Rows from block 2 of the text encoder, named by matrix and row number. Rows with one number belong to one neuron. Each number is 128 + 24 x the weight over its row's rms, rounded and kept within 0 to 255. All counts start at 0. Numbers have three digits each. After the name is the row's rms in percent of the matrix's.
# fc1: MLP up (text_encoder.blocks.2.mlp.fc1.weight, 768x192), inputs 39-77
# fc2: MLP down (text_encoder.blocks.2.mlp.fc2.weight, 192x768, transposed), outputs 39-77
fc1.70 111:106112147132165111136167081157099132101138104127150081101115144101158166149115118158130124117135135140167090149107156
fc2.70 116:152071112117191126109149118130133126128119104183166128086157112124151158135164126139113124141120129160151114144136133
fc1.71 111:121114099126172156158121105108151107134163156186144132152109110164156098149152154090147104115140133149147115116131066
fc2.71 110:123081128118143113133136096121151101170133098165106064132118121145100173129118137116144101133151102099131102097128142
fc1.72 113:151113164146133132184123148134113141126098124140150115154110106129170138171134120117158136115114134181159099156146140
fc2.72 113:115135123120160149081186158106124149134106118081106121171129139108104147092105104147136139174125178113142078111155160
fc1.73 099:115110070102119118170129150176137120110099126132126148094154112108171112131122157134118101108091098137128147123101093
fc2.73 093:150167080126077169068121136154145118135189132135096168157148094145148107101147130128083132087135151124124123153097109
fc1.74 102:113135086137082166158157167145122146111117117165133095141109096145113122161142139072132112108146131165122129153117157
fc2.74 101:175121121128121117148134175121099134130096105062107163126104142101126107136104162128124107125118094104115118131112105
fc1.75 094:125114063131110126147148117104110121116135141106100110148107090118132106121122117119148109129138132117105134147067154
fc2.75 059:129124125154107119071113130104132071098160150124146091133151103100130139162134132143122128165115130079128113097137136
fc1.76 091:112129098144133140118146096112115123140157166158062124124100074119177108140144118129123124126124122137128119126091148
fc2.76 063:143164119140113122114147131103093110181102137162132143102089158174147116103155137144146116130118162056145108155097140
fc1.77 099:141146119107150133145080130119136109102115130137131115132106122128145105175116124106147099121113112157148147087090148
fc2.77 085:154111118157146130136183095094120124146120130170161084130106151120145150148112176088142152134118142117132097159107113
fc1.78 086:095159081145123126146148138121099122135107148163115124111104100121181107138109157102138144142142133137122134151099157
fc2.78 088:145096088175148144124109128141117119112142117099137115124132150163126116167130091131118153144147113147129111153089144
fc1.79 105:140139121111114099152105128129117122126119123115141132135153076127172158165118111138142119129138147170152122133121145
fc2.79 107:133146137149148112091137130115117126162122122091112127110142115114117164112079130146109125137151141097153091115139109
fc1.80 090:151117112097145121143163112076096135122112163169104124125095102096189111140117118116167148107138112137127113137122100
fc2.80 088:099169088117131142111142140124113133149142115143151129154124154125150098111159147112097094118117116126150121120096137
fc1.81 098:147122158102134106129109123101143115143107162112113140104121118129173127136122103120120139105082109146131131091168138
fc2.81 094:083148167115139132134056117165136136124165130115129106112138156114086136126150114165156163128161149092122104124160094
fc1.82 108:108091123121111123155130123107098163147109154125126075139090120107160140155157116136135120156135115148130153139099126
fc2.82 107:134148092116132140104133073093136131192108111155102107127116122130128177124139122101162133130145145080128100144077131
fc1.83 096:135148097138132107132079139161139116096130138183093137123181076138199127139121137124093081142144157115101158109129106
fc2.83 093:158142093131134110108150165140109128106138114082091118098110151093157127125141145114098095093148138109150097107089127
fc1.84 104:146169089149097145132112123126146138123133105139084088153129043118197106129101149146128131104120131143161135142138093
fc2.84 090:100118124145137068122117156146167097122144117162084166145100115109140106095154062097132096096132107160155135116118142
fc1.85 105:155109092120105147179092131171148159136081091167122135115156139101160137159131151103155124137157171125108122113083125
fc2.85 118:140129139114170102154140156147152128147139123074158149133146126121132116106193082132127095125146122115098113105129146
fc1.86 089:125136127166144121139131136131129103094138117128120151140138114120162063124123148127143151149086147137143137152144137
fc2.86 248:133125007140118134122125139132122119134128126136142116133139129120133124131124143118122123118123123126134139118036120
fc1.87 091:105139089135112154122141158135109120125117137174077138126142067157168119130100158126156145103143143131118160167127107
fc2.87 080:139128101092070126112130147152105142122144134139097131137107108085160081143159157134121130112104097132146115127094114
fc1.88 093:167110129127142141156104162097104079118104122124126090118124124110144129147140121130149100141096098141130107132111151
fc2.88 089:080134187157123110145082139122152091153156102128126105120118131172142113187105155131140157116113170113086148129165089
fc1.89 100:101097120136145144150172144136150159139093155125111126114087115162144134135109130139118087129138102167138134133109126
fc2.89 091:177086131141123124097145113162144083157113179096120144130134146101121140106141108104107109098128136098127079128143124
fc1.90 103:163092155127151120141157118148134123129127165109144117128109101176144127174116102094101119144115133177141128096143157
fc2.90 089:088094140146156142136117126117150113126099134105136097082121127133080138143116115151115172124085080140083053108146134
fc1.91 091:119143098111158133153110130119140169125124126179102126120118087113157098147153095122138121098143156127104131155128132
fc2.91 080:148176083138138118123132142133107092156120142149084122168139109176161107133165138102129116128123148131114116107088108
fc1.92 112:132103142130129109120111123113131136095137149111148105147167157111150093083115138128122130144132140092095130133186086
fc2.92 286:128128009128127124130129130131130127130132128131125122129128126127140125129125131125127128125125125131127128124035129
fc1.93 083:094168095127131151120090115152100115104148128122096094133138066123148071161134110133120129120122100132128133151116157
fc2.93 069:108152127130119102094097145106148121141135136120141156126129151114169149155112124128068127143142181139118099058120067
fc1.94 116:120128127102131110150166133130141131123140146158094141103089151149161084099120124137107067119166111143121152148130112
fc2.94 101:094117141105126132115119117141131123107155142111139209092135110182134140172137132150079137129105129145148150159141125
fc1.95 113:134104142130131111119113123113129133096138148113146104148165158112151094081116139128124129144133138090096130131187088
fc2.95 286:128128009128127124131128130131130127129131128131125122129127126127140125129125131125127128125125125131127128124034129
fc1.96 084:126152106158138126128165132147145098124138117173088135121107072112161085130131142136125115101140115123116156140118176
fc2.96 068:115156098172136136138102140180128119147129127150151127130130157130167112129154144101114122118129131135143114103104132
fc1.97 122:126095141133161102128145142150155152147089169115130139100089113115145147158086131140110132146108100170121142117129145
fc2.97 117:089086121093148118118157156065171146142117152132105165105138112114116153118124078138132141107113098138130083143134136
fc1.98 089:151139080108118161122105116130152132095122146160109110090124091150155114163143130111148126138139154137133130145105115
fc2.98 059:138106110145084111109160145072110156135105114147184132130172101076130110139122114154112159158085118128102103141104173
fc1.99 076:156081075128107125159100136132095110102136160158090139137117072112166103144132115133112128109115102114116152129110133
fc2.99 066:104167071142125132121141112100121135116122110185103127124102173131148095104145179140135125107122133078122101118117108
fc1.100 084:117115108138165115132137113119102121121120122142118118105127118104194121163104164114184121156077135153120173136098121
fc2.100 068:160171111155106141097164156128115124141109142128127137122088182151154089141113138074117155133092134091128086126101120
fc1.101 089:135161103109114116127115126119109135107136101169087138117099059116170113154144119135123104115151152127104132124109082
fc2.101 081:109170153116117148105142127117150166151128124150083137103080113128174074171137097098104109151107098128112127117153154
fc1.102 079:156118110109123125166111110129119118099119126166135095108110111102181110159122161096152084148091156113158131168098115
fc2.102 081:152156126142122104144143146128099118144114152128096126128057132140194083157127163112155145121128117116110112130130116
fc1.103 098:145133098132143120149089137111127116122117128137085109153106064109162117177127099118158128131123135171150112127087144
fc2.103 074:139090068154143091078127134100119104132119128149100126131092118095168142123085130111091128157138158088113076138093100
fc1.104 088:162161112104111107116145126151129139114116086151108125143091090088194113152106114135125115154100169142134097105115165
fc2.104 089:139113169136055138085159113097108118088149138111143108116157130150077116173109070153091115189113122142126115122164094
fc1.105 080:159143126106140103126104107128143147081164151140104108137127100093155102150095114106113129112090150105118103145110122
fc2.105 110:105122055128129141119137133104103122135119126122140137117092144122154106137126123115141135125143142107118133127051113
fc1.106 121:132131099073140161161157152129099142123108118180132120117132131130148105117137188106130086098096124116122099153101118
fc2.106 128:138170076083106122158151118130142121140128115087118144132130119116112109098166097125095089077109123133096128089091153
fc1.107 087:142147065127124158128146155132134101110114136172063107117109108125169097108146146097124125102118122103175162150114114
fc2.107 083:131108108141111148108082147154148103136137106133110141155115101124165081108094134122085124073137115126129123139103114
fc1.108 087:142155066131149127133106121142116116122124127181087102125133082103165107140137127136160098148135123135137125115091144
fc2.108 066:114098086139095148100127137110128121135110141143141137132128113116129108186136114112119104140176147125131126116096115
fc1.109 119:100154153127146135138086118152155087088140120156090133123116092093116093125137136125149143151106147140147100120156124
fc2.109 121:157146155143141132113100101113172106119150076146176138133149097124083151170130132147179127124151148128120136129158112
fc1.110 110:111141078118127128155136095141121093118135151157081105147113124116169108096113170145139121103131124132124154102123114
fc2.110 095:143118107125130185160108137114185135162145137169114128119120120169117114134168129123165121075134140128113121152094123
fc1.111 098:142127098131113135156105143131148142143111120156074143116088089136219151116110128119103151096140142141127118141124087
fc2.111 095:119152107156093115140130154099121128117113116146114112149098136124151114141137119104123094103143099134107176072114110
fc1.112 111:133094106149105115188131166144097101109132119153059101114148110099165115085119093124117137076150080106154133135146136
fc2.112 101:104139089097116091100136090106165142120161149156095121140128124132139125093097136164122144115110156136136107127078115
fc1.113 091:117126094139143144120125137131150143107119112133087105133147081141160088147159126140105136131130119148134136146117146
fc2.113 081:133146104134174122131115098124089161134126126133148123121124147169127124106126185121099156120071143091121098129112149
fc1.114 094:156132061110116165120106113117139109127128144168083121114115100137178113151131142126143132115116099136155124140073156
fc2.114 087:129142100128124138115124086141136134122129124162162148111104161128150125169119152168128131162146138128132133109088128
fc1.115 103:120132111137143094153106122125127099107140122139123102143119075117164107177124111136156112137121106185131130100115139
fc2.115 093:089134120122143121104143133129121128129123092128148089121137159091121114137100090131093091150088168102137090082115167
fc1.116 090:109118075148133125156113137126152137114137161168097131117125075123191112147098136085133126142118140139115150151104124
fc2.116 095:129154061116127108105103133112107118158119123146115134135115121107129129130135136134119133139144145146126105105087127
fc1.117 114:152099126140145117101165126122137152129121151124084128133128135125157092081082130140122116096091119106156141107137123
fc2.117 092:136098097114109098164086137141136112161158103157118169097132138151116132101139147125121147078119151119133133145080135
fc1.118 119:174091128102149116110162145101149150128143153140101120120146166132121107110117122115140123131121139125141159096137126
fc2.118 094:137120131141139110152100158149138105125156133140065145106097098147138128131153164125101139101087146111114121130133111
fc1.119 089:125146142128122114179119123121123166091115139116142094127133098086156103145102113120151150120137133137125136168164113
fc2.119 200:126127010143126132123129135127126123128141122132119108152123111130140130130124133108121122115129130125136143128048134
fc1.120 113:121124116144127105177093160124127100118134142151118141098120081130136078164105116156144173146134138122103129112099137
fc2.120 100:124109098146178134162086187148121133130144140121093147138173083140128097126129103123126130103114131095107120108107122
fc1.121 112:133103142130131111120112123112129133097138148112147104148167159111150093082116139127125131144133138089096129131186089
fc2.121 286:128128009128127124131128130131130127130131128131125122129127126127139125129125131125127128125125124131127128124035129
fc1.122 074:147137092132141107115114117118122147131129140148116116140095072090172107158092125125141105151132129147132129185093152
fc2.122 065:139130147138115133114175128110134134110119128161185141133137184120155088147158145116114141126134125119162116131156145
fc1.123 116:106100132089167129150106100154125109151140135133174139113186112122161097163109129078127144109118121149152123106158096
fc2.123 103:089127135098143130131150134118167099138101079144126099112126143144092140116116125093137100130166129091149123090155167
fc1.124 095:128144060151095156154141135123142130113105094149089100138097094099160130138085156137170117098140135156160141167088110
fc2.124 099:127207134101082125110131134103174133101149094110108139141081113158163105119144132110124112092096114134097153108144124
fc1.125 101:138126109128119093147091120098143119085172120149126116145125068123179103165126114124147117141140127159163127143144100
fc2.125 089:100150086139134123072122168099127118152138125149126121136128119100150085089131122107078073117100132106166111074091154
fc1.126 093:127157089152134133147146124148114140092137142143086109126068100096148129109141128129119135117126143127108108130109139
fc2.126 080:161158142098125170115112130147120101151120143146118123176151106142146085152142156124164096070134114110127165084128121
fc1.127 107:132100141129128108119110126111132136093139149112150105146168152108149087088115137125125133142131142095093128133184085
fc2.127 286:128128009128127124130129129131130127130132128131125122129128126127139125129125131125127128125125125131127128124035129
fc1.128 092:125154053129131125118122120135131149097142138130097136141118077118134117118124164104124119118115121148164105158103141
fc2.128 074:125127087139157131109098111142145106131110159157113112123126114117144150146104127124093131124088124115120110138086144
fc1.129 102:169094098160115097141110142135120136118154151125095143098136109118207128125132165116127131104101110136122152162114099
fc2.129 088:093170101091142110099161160124147145160108149150135139127139122121138126124173154120114080099135159124135070123087098
fc1.130 120:130123069148133124153130119110126145129108160141083113135079132109147117102133145127142138125109098148134143149071135
fc2.130 090:154135107130120105127131181117151103124128141115120156102138113160114121106179097121118102094128080156169080152132099
fc1.131 113:122130084150102099181116185185139116094106087142131111157161092093171130176099131155104122134153116179134153120111100
fc2.131 111:103144103133148134173094174145148135125131129156095118129133138184108169096125149150161137141152147160089152119096111
fc1.132 087:140147073123085102122142108145100135100118155171085140112118088129148080129124140132116133127125136144111160138077149
fc2.132 067:150124113178129108094123143149116121082144117083179132129157112117147136133134115122093133147134145133143122119098106
fc1.133 132:159128137146113125163103123097131148138104115142124115084105156134117082133130092077147154155138093126110140114106148
fc2.133 122:167097098114160113151124108163139132126123127107117130110144113169121159135107113108113135131147101103135133142109110
fc1.134 094:122141081128115115122109119130145115104147109161079105116104063100158111165110135139157104118115135164140115142086123
fc2.134 077:131132075093105111083140121093113144119124135135128131128147090127114109124144109117098133150112135126144107143079131
fc1.135 098:121146098127131141127181149134139130133114142163088105107079087137179121131102163127163101104155136138088147131114115
fc2.135 077:148160125122129156104140162144111100145106124154105144102091138124168078140197110068109123129108138142141127113128155
fc1.136 087:168142085107125134149111114103109119109141129155071125113111078126148103131131100132127098122162127101147141135087130
fc2.136 065:134100079147084132103125157096092123125153125165127155141168100124135102096168105137118120155113141085119124106093118
fc1.137 094:132137119109112126146151159152119103116138123127122141125104101159212065161139121125106099092076110170150158126108126
fc2.137 089:099121120124116141108172100140115177147112113109139151115115123097141159157189146120133091177175158098172155136129124
fc1.138 112:162099159117129117102147112133150116147112132133119141128097118105137127149092117132093114152128133173161109116142149
fc2.138 118:107126114113108126155118120129145105155106121149163142109085114142123153163075133135149147123125119195116100138101110
fc1.139 105:113097095105163122123153137113127109130161128164088141116164088147153080131127153137145151110133085117148115127130084
fc2.139 091:180132129086150112070154104096097121152125130158119155102119093139123107124145140092129117152129120100164103159120173
fc1.140 103:123133095137098154131101138110139127120127163142124107102150049112137111176142127134134091105131104158137116132134096
fc2.140 084:163172100104144105117132163089115079127106128095161112112159118127142115099115128142096139086099122116110084118102137
fc1.141 090:123105072110111112111104120099134175110140113156116123112132048133159079171116135118116143151130124140145134115102116
fc2.141 073:134102114120049129126136151070148129130103122122137160119140129098109146187172124173136143165169132117156118109111128
fc1.142 090:148148122138119147121100156134110153098140107123115112144102060116155103162109094145115116144101115141136132135111159
fc2.142 079:150156123105116078100135145092113132100122121131121144094162111138131126123132119145093131131093119126105113128120133
fc1.143 110:113126088142156139163168138145110123145101154158108125117142138096146105115082190115145147107146113164179118163099112
fc2.143 109:164119103086115148135134094127143123072120110124135135100129112106127114116124067114149126128122120126151106121120146
fc1.144 096:161136079124104108152156132119127120128149123203093149112163118141182080128149165139137091131131087111140152138099114
fc2.144 069:121147106192140188107114146130134107190137121107182139090141116150152129148163125094121112123146123122123117106101124
fc1.145 080:149125128144130101123102134096119156090148118126120133100113077111174095168112099102111091129087147128121114115109149
fc2.145 061:136135167138098139125155128109095099089128157123085151131095150151141081135144136094127140156118109130094124110189130
fc1.146 110:139139091152116129139132130133123148137106138113080144130098077118152088111124134133100116105124120125107120131128105
fc2.146 093:120126140154124110157111182116113131105126150124143132116137152130130110131154125118130082143139156061099159164137122
fc1.147 106:114132080119131121148117131128157182123142129163075141131138121118207129093131136148108126091117146132141131120116143
fc2.147 100:130126097147148104126089154146149109125156103122078115136134094149124158099121115137123110103130170143100123154100177
fc1.148 110:124123064127116150187122181127153132133136133150124139178142123106148133150100159089145118099147167138076119119100121
fc2.148 109:133093104138152111097088170109103120146121117158142110091164174088135145118124122129152107158150162134168109099096159
fc1.149 087:147164080124114122122139129107121110092129125159100145118146088120144108143120098118111144176127178122131129104097170
fc2.149 070:154093127167116135096104164151129088082116087113153142126127135124099172163097112124139126138161100125109130139132113
fc1.150 096:138116112156158112183115160130104115123133137151131141136132080107155112188128151129123091162138119135129117098089100
fc2.150 086:133087097111112098136138156179115107127073109131179145112119150105189125119106158107115103115110146087139115140093121
fc1.151 073:162126127134135151111126157080109152107116136165113128137119097118191076154120141129131113169104129107180149138102155
fc2.151 062:147104168128116155062132098111102107134117152135163132120121109147097150159101106154137166149115147084114130136167138
fc1.152 086:128107106128126124119145108073089152124135137151096119159107114142166087138126126069122116119116077145153143135102128
fc2.152 062:176101159099118141088106137126126129123112104178183141145138181109128137135103107093141089138112162107119162126125175
fc1.153 089:123164092131132138120144120119146125112146112149080115143093062120187103116141153145127105112114101142138143108117082
fc2.153 078:121156117154133082134092149119124096166132119152097132137121107146146140125118113112131094082095142087116125118108087
fc1.154 087:125167136107166120165124115139151132117160120167094128114119077153194084170152127141174139134112144173143127122117155
fc2.154 106:141136062150124121085138114082149117144126113129134126121128126118140108152132115116108136120141150112171137126075138
fc1.155 089:126136128144135140153124092160119109117115130154108108159150125118236112121089144091153127093105100116154147139116122
fc2.155 092:122132151120158147108135092153100134101167120116113083121110123176165170148162126137072093104115133110116060146142074
fc1.156 116:087146122155106126157146169126132096088129116153117110143149094158158080130149143098130103107161148116117131113140115
fc2.156 108:124165125125130115095111135127151140105138109120151163141125118147105140116130110153121138152154123119124139115123137
fc1.157 083:103137076136120115119125149158133133130146109200109119154154078127192094157105143077168102140123164139157111119122118
fc2.157 080:127136066154126134093106102132126107120148144168126114135131118123154091117129174135105125137110098105129107095084107
fc1.158 089:124165126123133148139115127110107147117129128155076112134098082079170123134111111121132115122126110138120131092129141
fc2.158 088:119106132131126103068142122113168115140120128145109136139067155152107144164112151097154106160135122088162140158113150
fc1.159 094:131154084145111104157153127122156155133117098163106115154134061137170090139110170102093125106086113169111132150117144
fc2.159 084:128101146145106158082115159124140110145100147133148112132112186105138137123131159105147136140113080111147147146150108
fc1.160 098:147139132155085151124103131120131118116144109157111100117157113082129068138166106123126139160135129127107148108137108
fc2.160 101:115127104130151091141140115119096154120132107123140084131114113120113134148107129131154103088114125139146105134102121
fc1.161 104:133113107113107110180098125128114143123150156149160113161157102093169108172137117109127092130110129173141142091113111
fc2.161 104:104147109135148161080144170095120128152126116103059110134121119135125148049140137120122098085114145097135090110123140
fc1.162 105:124174106109129133122124118173121119127107134146091111131114102146143109167106146123135105138118138141111152131069183
fc2.162 093:129083121157108101064157140133128146145125121131115126134137131125109146109125117133104148188140151099127119175110186
fc1.163 122:122105051124129101129133142110079092134111137141144176150165089116146127156135144121135120148121103111144146133080144
fc2.163 112:130123126099105096128131118093114106182082096136137137126141117116152111147112204165093130120136113105128127117145066
fc1.164 110:145100150129131123172107149154099111086117099085159132135145130128151103152144093121134105104151117156115131150149132
fc2.164 105:120120117158117133164086126154140134125118112132116161133122116141089216138128106139122109171155129140142112129118151
fc1.165 114:133102140130128109125117125107130128099139146118154103150174158112150083089118135122129133144139135091101126133183091
fc2.165 288:128128009128127124130128129131129126130131128131126122129128126127139125129125131125127128126125124131127128124035130
fc1.166 121:158069123129149108145117172118125186136135145136107155152135129119140129103105137145147123113101082099163150093112135
fc2.166 113:131100104105135084156118138138129153133113123132126213138144142109097152085131117150099122101134126118127135062116119
fc1.167 082:130145096131126109131137156160122109137122129176097142151147080135188088165105144126151143110098079159150128142090141
fc2.167 080:136149146114088131092142101102131102120119120092122092107120174128135093124141128161163118156118137053115144118131126
fc1.168 090:139141081140120137133134150158127131127143143160094149139102101121180110144096108108124130115132156142116147114087141
fc2.168 093:128142064117112116117138120128120110125129146139126124110123133119148103126155135140112115133109128119124117133056121
fc1.169 080:151099112104156102156132129148106172116134152150130122148093095111244143137124143092166106144103159127134140159099127
fc2.169 077:129143123154156123134134126129124121152107125233124130112112140116156102152150188131120150099113166111113158110096131
fc1.170 122:157123156133143147108135127145119131102136125115124137138091086129172128166098084125106116135114124146134164118131135
fc2.170 110:126130177086137108100154120101123150102117123100143113078150132132093136132164115145096115167088110116147097125179124
fc1.171 091:114125082158147141146154139144121103112098123179096100135177103107141106156131148139172106118145107150126082123105115
fc2.171 067:124155119128088133099072151120137107094124093133140120159143152079118096103125102140066113100118139103118123107133116
fc1.172 093:134148098116129143113124115134123127114126122206109122112100088099144079171088131119153124152147128168129152131087132
fc2.172 102:139136098128125132151149140135137101134117141150130133114132152143167099173129098090122148103113104074124131102072146
fc1.173 095:143154079146154137119111161118121116091135118172116107132130078144170112177106144098133127165137167166141131111101145
fc2.173 078:129093067155118128117087140109121084123155128137148126117173104126151088119110118119134159133117109160151153161081131
fc1.174 081:155159089113134123137137126154140130130094146145094127123103083085183099129084147138113132137127132138097144135117181
fc2.174 071:135085098130124154116147117139122097110174149144176106125147146138115114153111141105119138140083116137123121173088103
fc1.175 078:136140075130131140135143131133116129111149120147076118091121064144144086140094148116133115134117098134104144138115161
fc2.175 066:141125133132082129091154158114127112126136138190142137125114147108126108134166131118126137127094116139161135115138131
fc1.176 097:109152093128112150121152114126125130127109130132123107150095086121145109158059152097140106135139102169133152119094121
fc2.176 086:102109134130130147158146139128158141085095131174162143109157116142126078155100162153112132116086105157114106115145138
fc1.177 121:177102131101109129167140134098139142128142135131098115153113155103141115097142097114140105103162117117102136114155114
fc2.177 091:152135124107106105116110154145139066138180137126125146125128109118118136158161153133078096086088108134085117134130116
fc1.178 086:112145094133103149144158158155128121102133166157095098131122094139156149150110167091118123107105131156130095119099117
fc2.178 079:143141174134085121105096095119165147127131137159107109141117106140150119163101120099127116150138172103123149141152165
fc1.179 080:117103101130150116150136135145131097100164106174118112113124084126188137167085146100129109099149115149120142146110134
fc2.179 075:137171045133118128089174142118098137125139141131109136119113139130148110145136143116099144147096122129146130135075168
fc1.180 089:132130071125124161145128132109156129140119121170089121154133073106186127143117166128130084111117100145111126101112118
fc2.180 079:125154100114112086092090101125152070130145128133125108143127117109142141185094137138125130118121142081094113143105093
fc1.181 099:142192096117136089133112141099082120118175130168133150136149087125225072172137144163116123100089090151128114150108138
fc2.181 099:131141102137131104084160120073106153108165137114121105090142169129132089111148137131156115160129140123174107163104133
fc1.182 088:124138111099086120154148127132110167113129083145106131125125061109184110169111130128113126123155132143145164139139128
fc2.182 076:127112151158142122113123118119081145151151141152189145118143162154146118144154098154137137170100130110171115162116131
fc1.183 097:101145102123119103145121097113128118125160139113113117095107103143150094164154117163128142126117120159110099159094156
fc2.183 103:133119115188133134069136132109116132189137159137127151162119130131103144109139161094087145179127163081187120144114128
fc1.184 089:106135122117119127148130140090153103089114142170081106100088082091154094134119129103136114113107129100154117104132148
fc2.184 081:112151101113139152097128129108081127189134145164143117144147111118164084143109132078127129104094112154119131154124086
fc1.185 093:118131098129105114123127142087141160136125146183115096163116082136172093184106126135111151151114131178139183134093127
fc2.185 085:137129125114133133113159146118119153115101112133151137140118158145154085177121120094103106152134112101137111121117099
fc1.186 107:126133140145144095143113168152112143116113145113137125122134077126185129155090128106142130120110142164093140129150144
fc2.186 097:127119143184114161123102127130086115104118099090133130103126129113096142150084092149113183151112121106151111122116126
fc1.187 115:201144148093113148138139088142168105097089108127075118143099111093179132121117094157129101106107142126145132090120153
fc2.187 097:124122153106093113118132066108122101113143139110125138094108114128095078137150081091110119150093115122106132110172151
fc1.188 087:136140107115127104153105127157112116128143111134135121115125075131151108190094154099140134128132090150141104138092139
fc2.188 072:072135127134058145107097094078127136091143140125110162145091165096129090130099101157101102156133117142113113136146137
fc1.189 094:136168075150153135127116150127102154100145100153091106114113092112143104121141149107132144104163141107129144151105144
fc2.189 094:158098080126137110142104120152113168131145111124118125157176096103145134119140141131116123131120121136136172120052127
fc1.190 081:135114071124134146113148124093124109102127113182086126115137096135162113133135155113151103147135161115140109155101095
fc2.190 071:109112153109098129069122140112118068125134131174198131123100144135098120183119119090111149158122159133151119133168141
fc1.191 130:117126097139148129123104089118124110098135108140079104113135141126097079086083137164163146100153117097130140096110117
fc2.191 108:142104115179122139122149128114115120100133098122137116140131115181072163131104098156173151181152126171125085091110149
fc1.192 109:132159121166105161131130144094113135090150154108163135139114077131141072170157121087123163143108151173146145126144090
fc2.192 100:113121153144191104161123153143140171096121071111132103144157164110083156122111122180176135142118118152090107111144139
fc1.193 075:117113118131140152095135155115112146113116141149114136110093098100154084157132131085147099168123129135126154117099123
fc2.193 067:135133116132111135114157111126153119109131132153186128130127137137150110194160107148127157144150124127112109104125118
fc1.194 073:137135075129089120157108137121125136119131120142072131158113089117190088152106130141148140155100132139149130124081111
fc2.194 068:127131083135119125078152121114113124161122132178121112123211120116115118035172131133148104124118130142129119172108172
fc1.195 091:135166102092138141130088106120143139103112086181107092136140097108197124160140162123152113132104174123152128152112160
fc2.195 086:179137141173125090116149117139109097141129146123118146120075138120181090148147113076104115128147119128146146094131125
fc1.196 112:136136160118163129162161112168150130129154099159113123141104107141170097153117101100166131125131098153109147126139183
fc2.196 102:131157098145134170095133120142117101150136118162142139082125141148173077146130133102073140145102153115144159116100162
fc1.197 091:130127082143108122148112124104107101114122141155119144097147119107153116130108206095107107134128136138133149107104092
fc2.197 084:143107100106085170113111153120163092111108161157140138129162131138141132128147137098110138084152090139127119077118126
fc1.198 084:162141067136128147142149138142120119109151151209065102108133044129168082139139106095128138134133118118150133145119151
fc2.198 056:144153127090102130105124128123120117145132123200135137164125143126156118143114102140125146144134118132160139118127120
fc1.199 075:157104102128136156102151126104127126129131145151101094151121116150168085137117122102134136163103153126185125135097126
fc2.199 056:140124102151141123087152161104138156121125116159114150139166156109147144176105134143089140175097127099115120135124122
fc1.200 102:114154140116122138098079112101108114135134127141121139092112063145157096188165116108119187175081142146118134124121116
fc2.200 088:163124155149119114149141102071076180088120099150080103155110146124108112116157131119177115160132103118121121131161129
fc1.201 094:144121143162120152134136137104124160120124135141095116133127094108146071103167083120127143094166114098118119164179115
fc2.201 091:158147135124120106150120154110110169140105131203170155118107174111153130159123166139143146134126141130132107071102099
fc1.202 108:171122120111130095136089155163095104118125126134089131095120114114123112137110082147142123140109131106088104101092148
fc2.202 108:113159070121121115136097169168127105123114131093108153110148102095141133076147110147116092097134127098115118135065115
fc1.203 072:120112083137132138133140134108123150087122113168070118094107093115177090136111127108117119149106107156105130134120137
fc2.203 062:125183140136084144078127090130130122114113138167125125146121142132127113136160123128132125134139148095128147117146131
fc1.204 074:122108106124117120166126143131103125109107108129134126122134096098150075151115153145152110098110111147115111159110167
fc2.204 065:148128118115144121095122135140111122085162102174128123119158099149184103147085124121074152151106178143163143122125075
fc1.205 076:116157071107121102122135131146122127118164125135117131121091059117172061157122152133114120088113119150114148139086134
fc2.205 071:127126114141074145082132132093148127119132125177159132134094153118138115181124122135124162153111146123150128134119146
fc1.206 088:144136077094096141140147157129106129114155147106097124135100131106150101138105127115106121156101118145139123144059169
fc2.206 069:112121106167133173107136126129135135110112141181139126127133131110118146151084153157136145129124152145146065151103103
fc1.207 105:157132128118096158134104133127119136104147152126175119123118100102148104168146137108145124140145090159121150154130077
fc2.207 105:107134123112058099113118110141130099095169122132101122118126126107077144139128108135084157137127104153121088071109171
fc1.208 090:117104074138121080123131154138145131123133140188098163133131094104199125127117152124143135122106127155169151109108094
fc2.208 073:129179121132125123097128136097105108103141106141086120154119115154095160107140125084131114124092148117139117127136116
fc1.209 112:143145118130131108112144138150123164139110136112130114113112134135155076138137121139131095127088140153153114170114151
fc2.209 109:147134136126154125158146093112111138124152107067140148144125112152147145126111119139108144147088127119132082152165093
fc1.210 089:149117131125085162116104160135130129090153118121108113145107087095153092157109096119146112128104087122123126119113136
fc2.210 087:128129115104099098108156120120104125101128135154139114089146145126145103140140136144102149126074117151114111143118136
fc1.211 086:142129114112162106134132122135132145113115116153111108090107098123187110153106127108151110158090173136142121125105162
fc2.211 074:137128135183129116069139112108078168111126167121154139095151114126151121124095134141091150136129132114144102156137122
fc1.212 097:134130084119155131157130148136131143108124121186065130109121091130185139113104150131124121097132137132141121137119126
fc2.212 100:101145064133141101125107172132146097126144134132106143127140111147133160082139084127130098118141166162154134144096170
fc1.213 075:122145075110131117103115117155129131111101140157105115115135080078162111130093173132161113167112127102120128120085170
fc2.213 055:148134159170104144081120139110120116110149137217150131133115154131177106169159123107099164138110134146136125138163111
fc1.214 078:145121098116125107137137139116115142103115130178069119131133093128163102130101136109148092105116125139130148122117120
fc2.214 058:145155098109083154122138128093140109116149122171130132138118112112150089129150174127115098128092144107134124095125124
fc1.215 113:185134131113137113157143119169140098126129147145100140158157156136164110112146115128154140094115131123135122095121172
fc2.215 104:094118139126088132106126177143109075121163100161135140093133159146129134137141152170079132141124137111140125143112076
fc1.216 072:137111089112124139111167149142126116088121108170122086124152066076166057167140135118129108136122122124134125146114132
fc2.216 050:115119133121140109130074160113115153136138125155155141129167079088145170156086093098119143117093134103128093109163150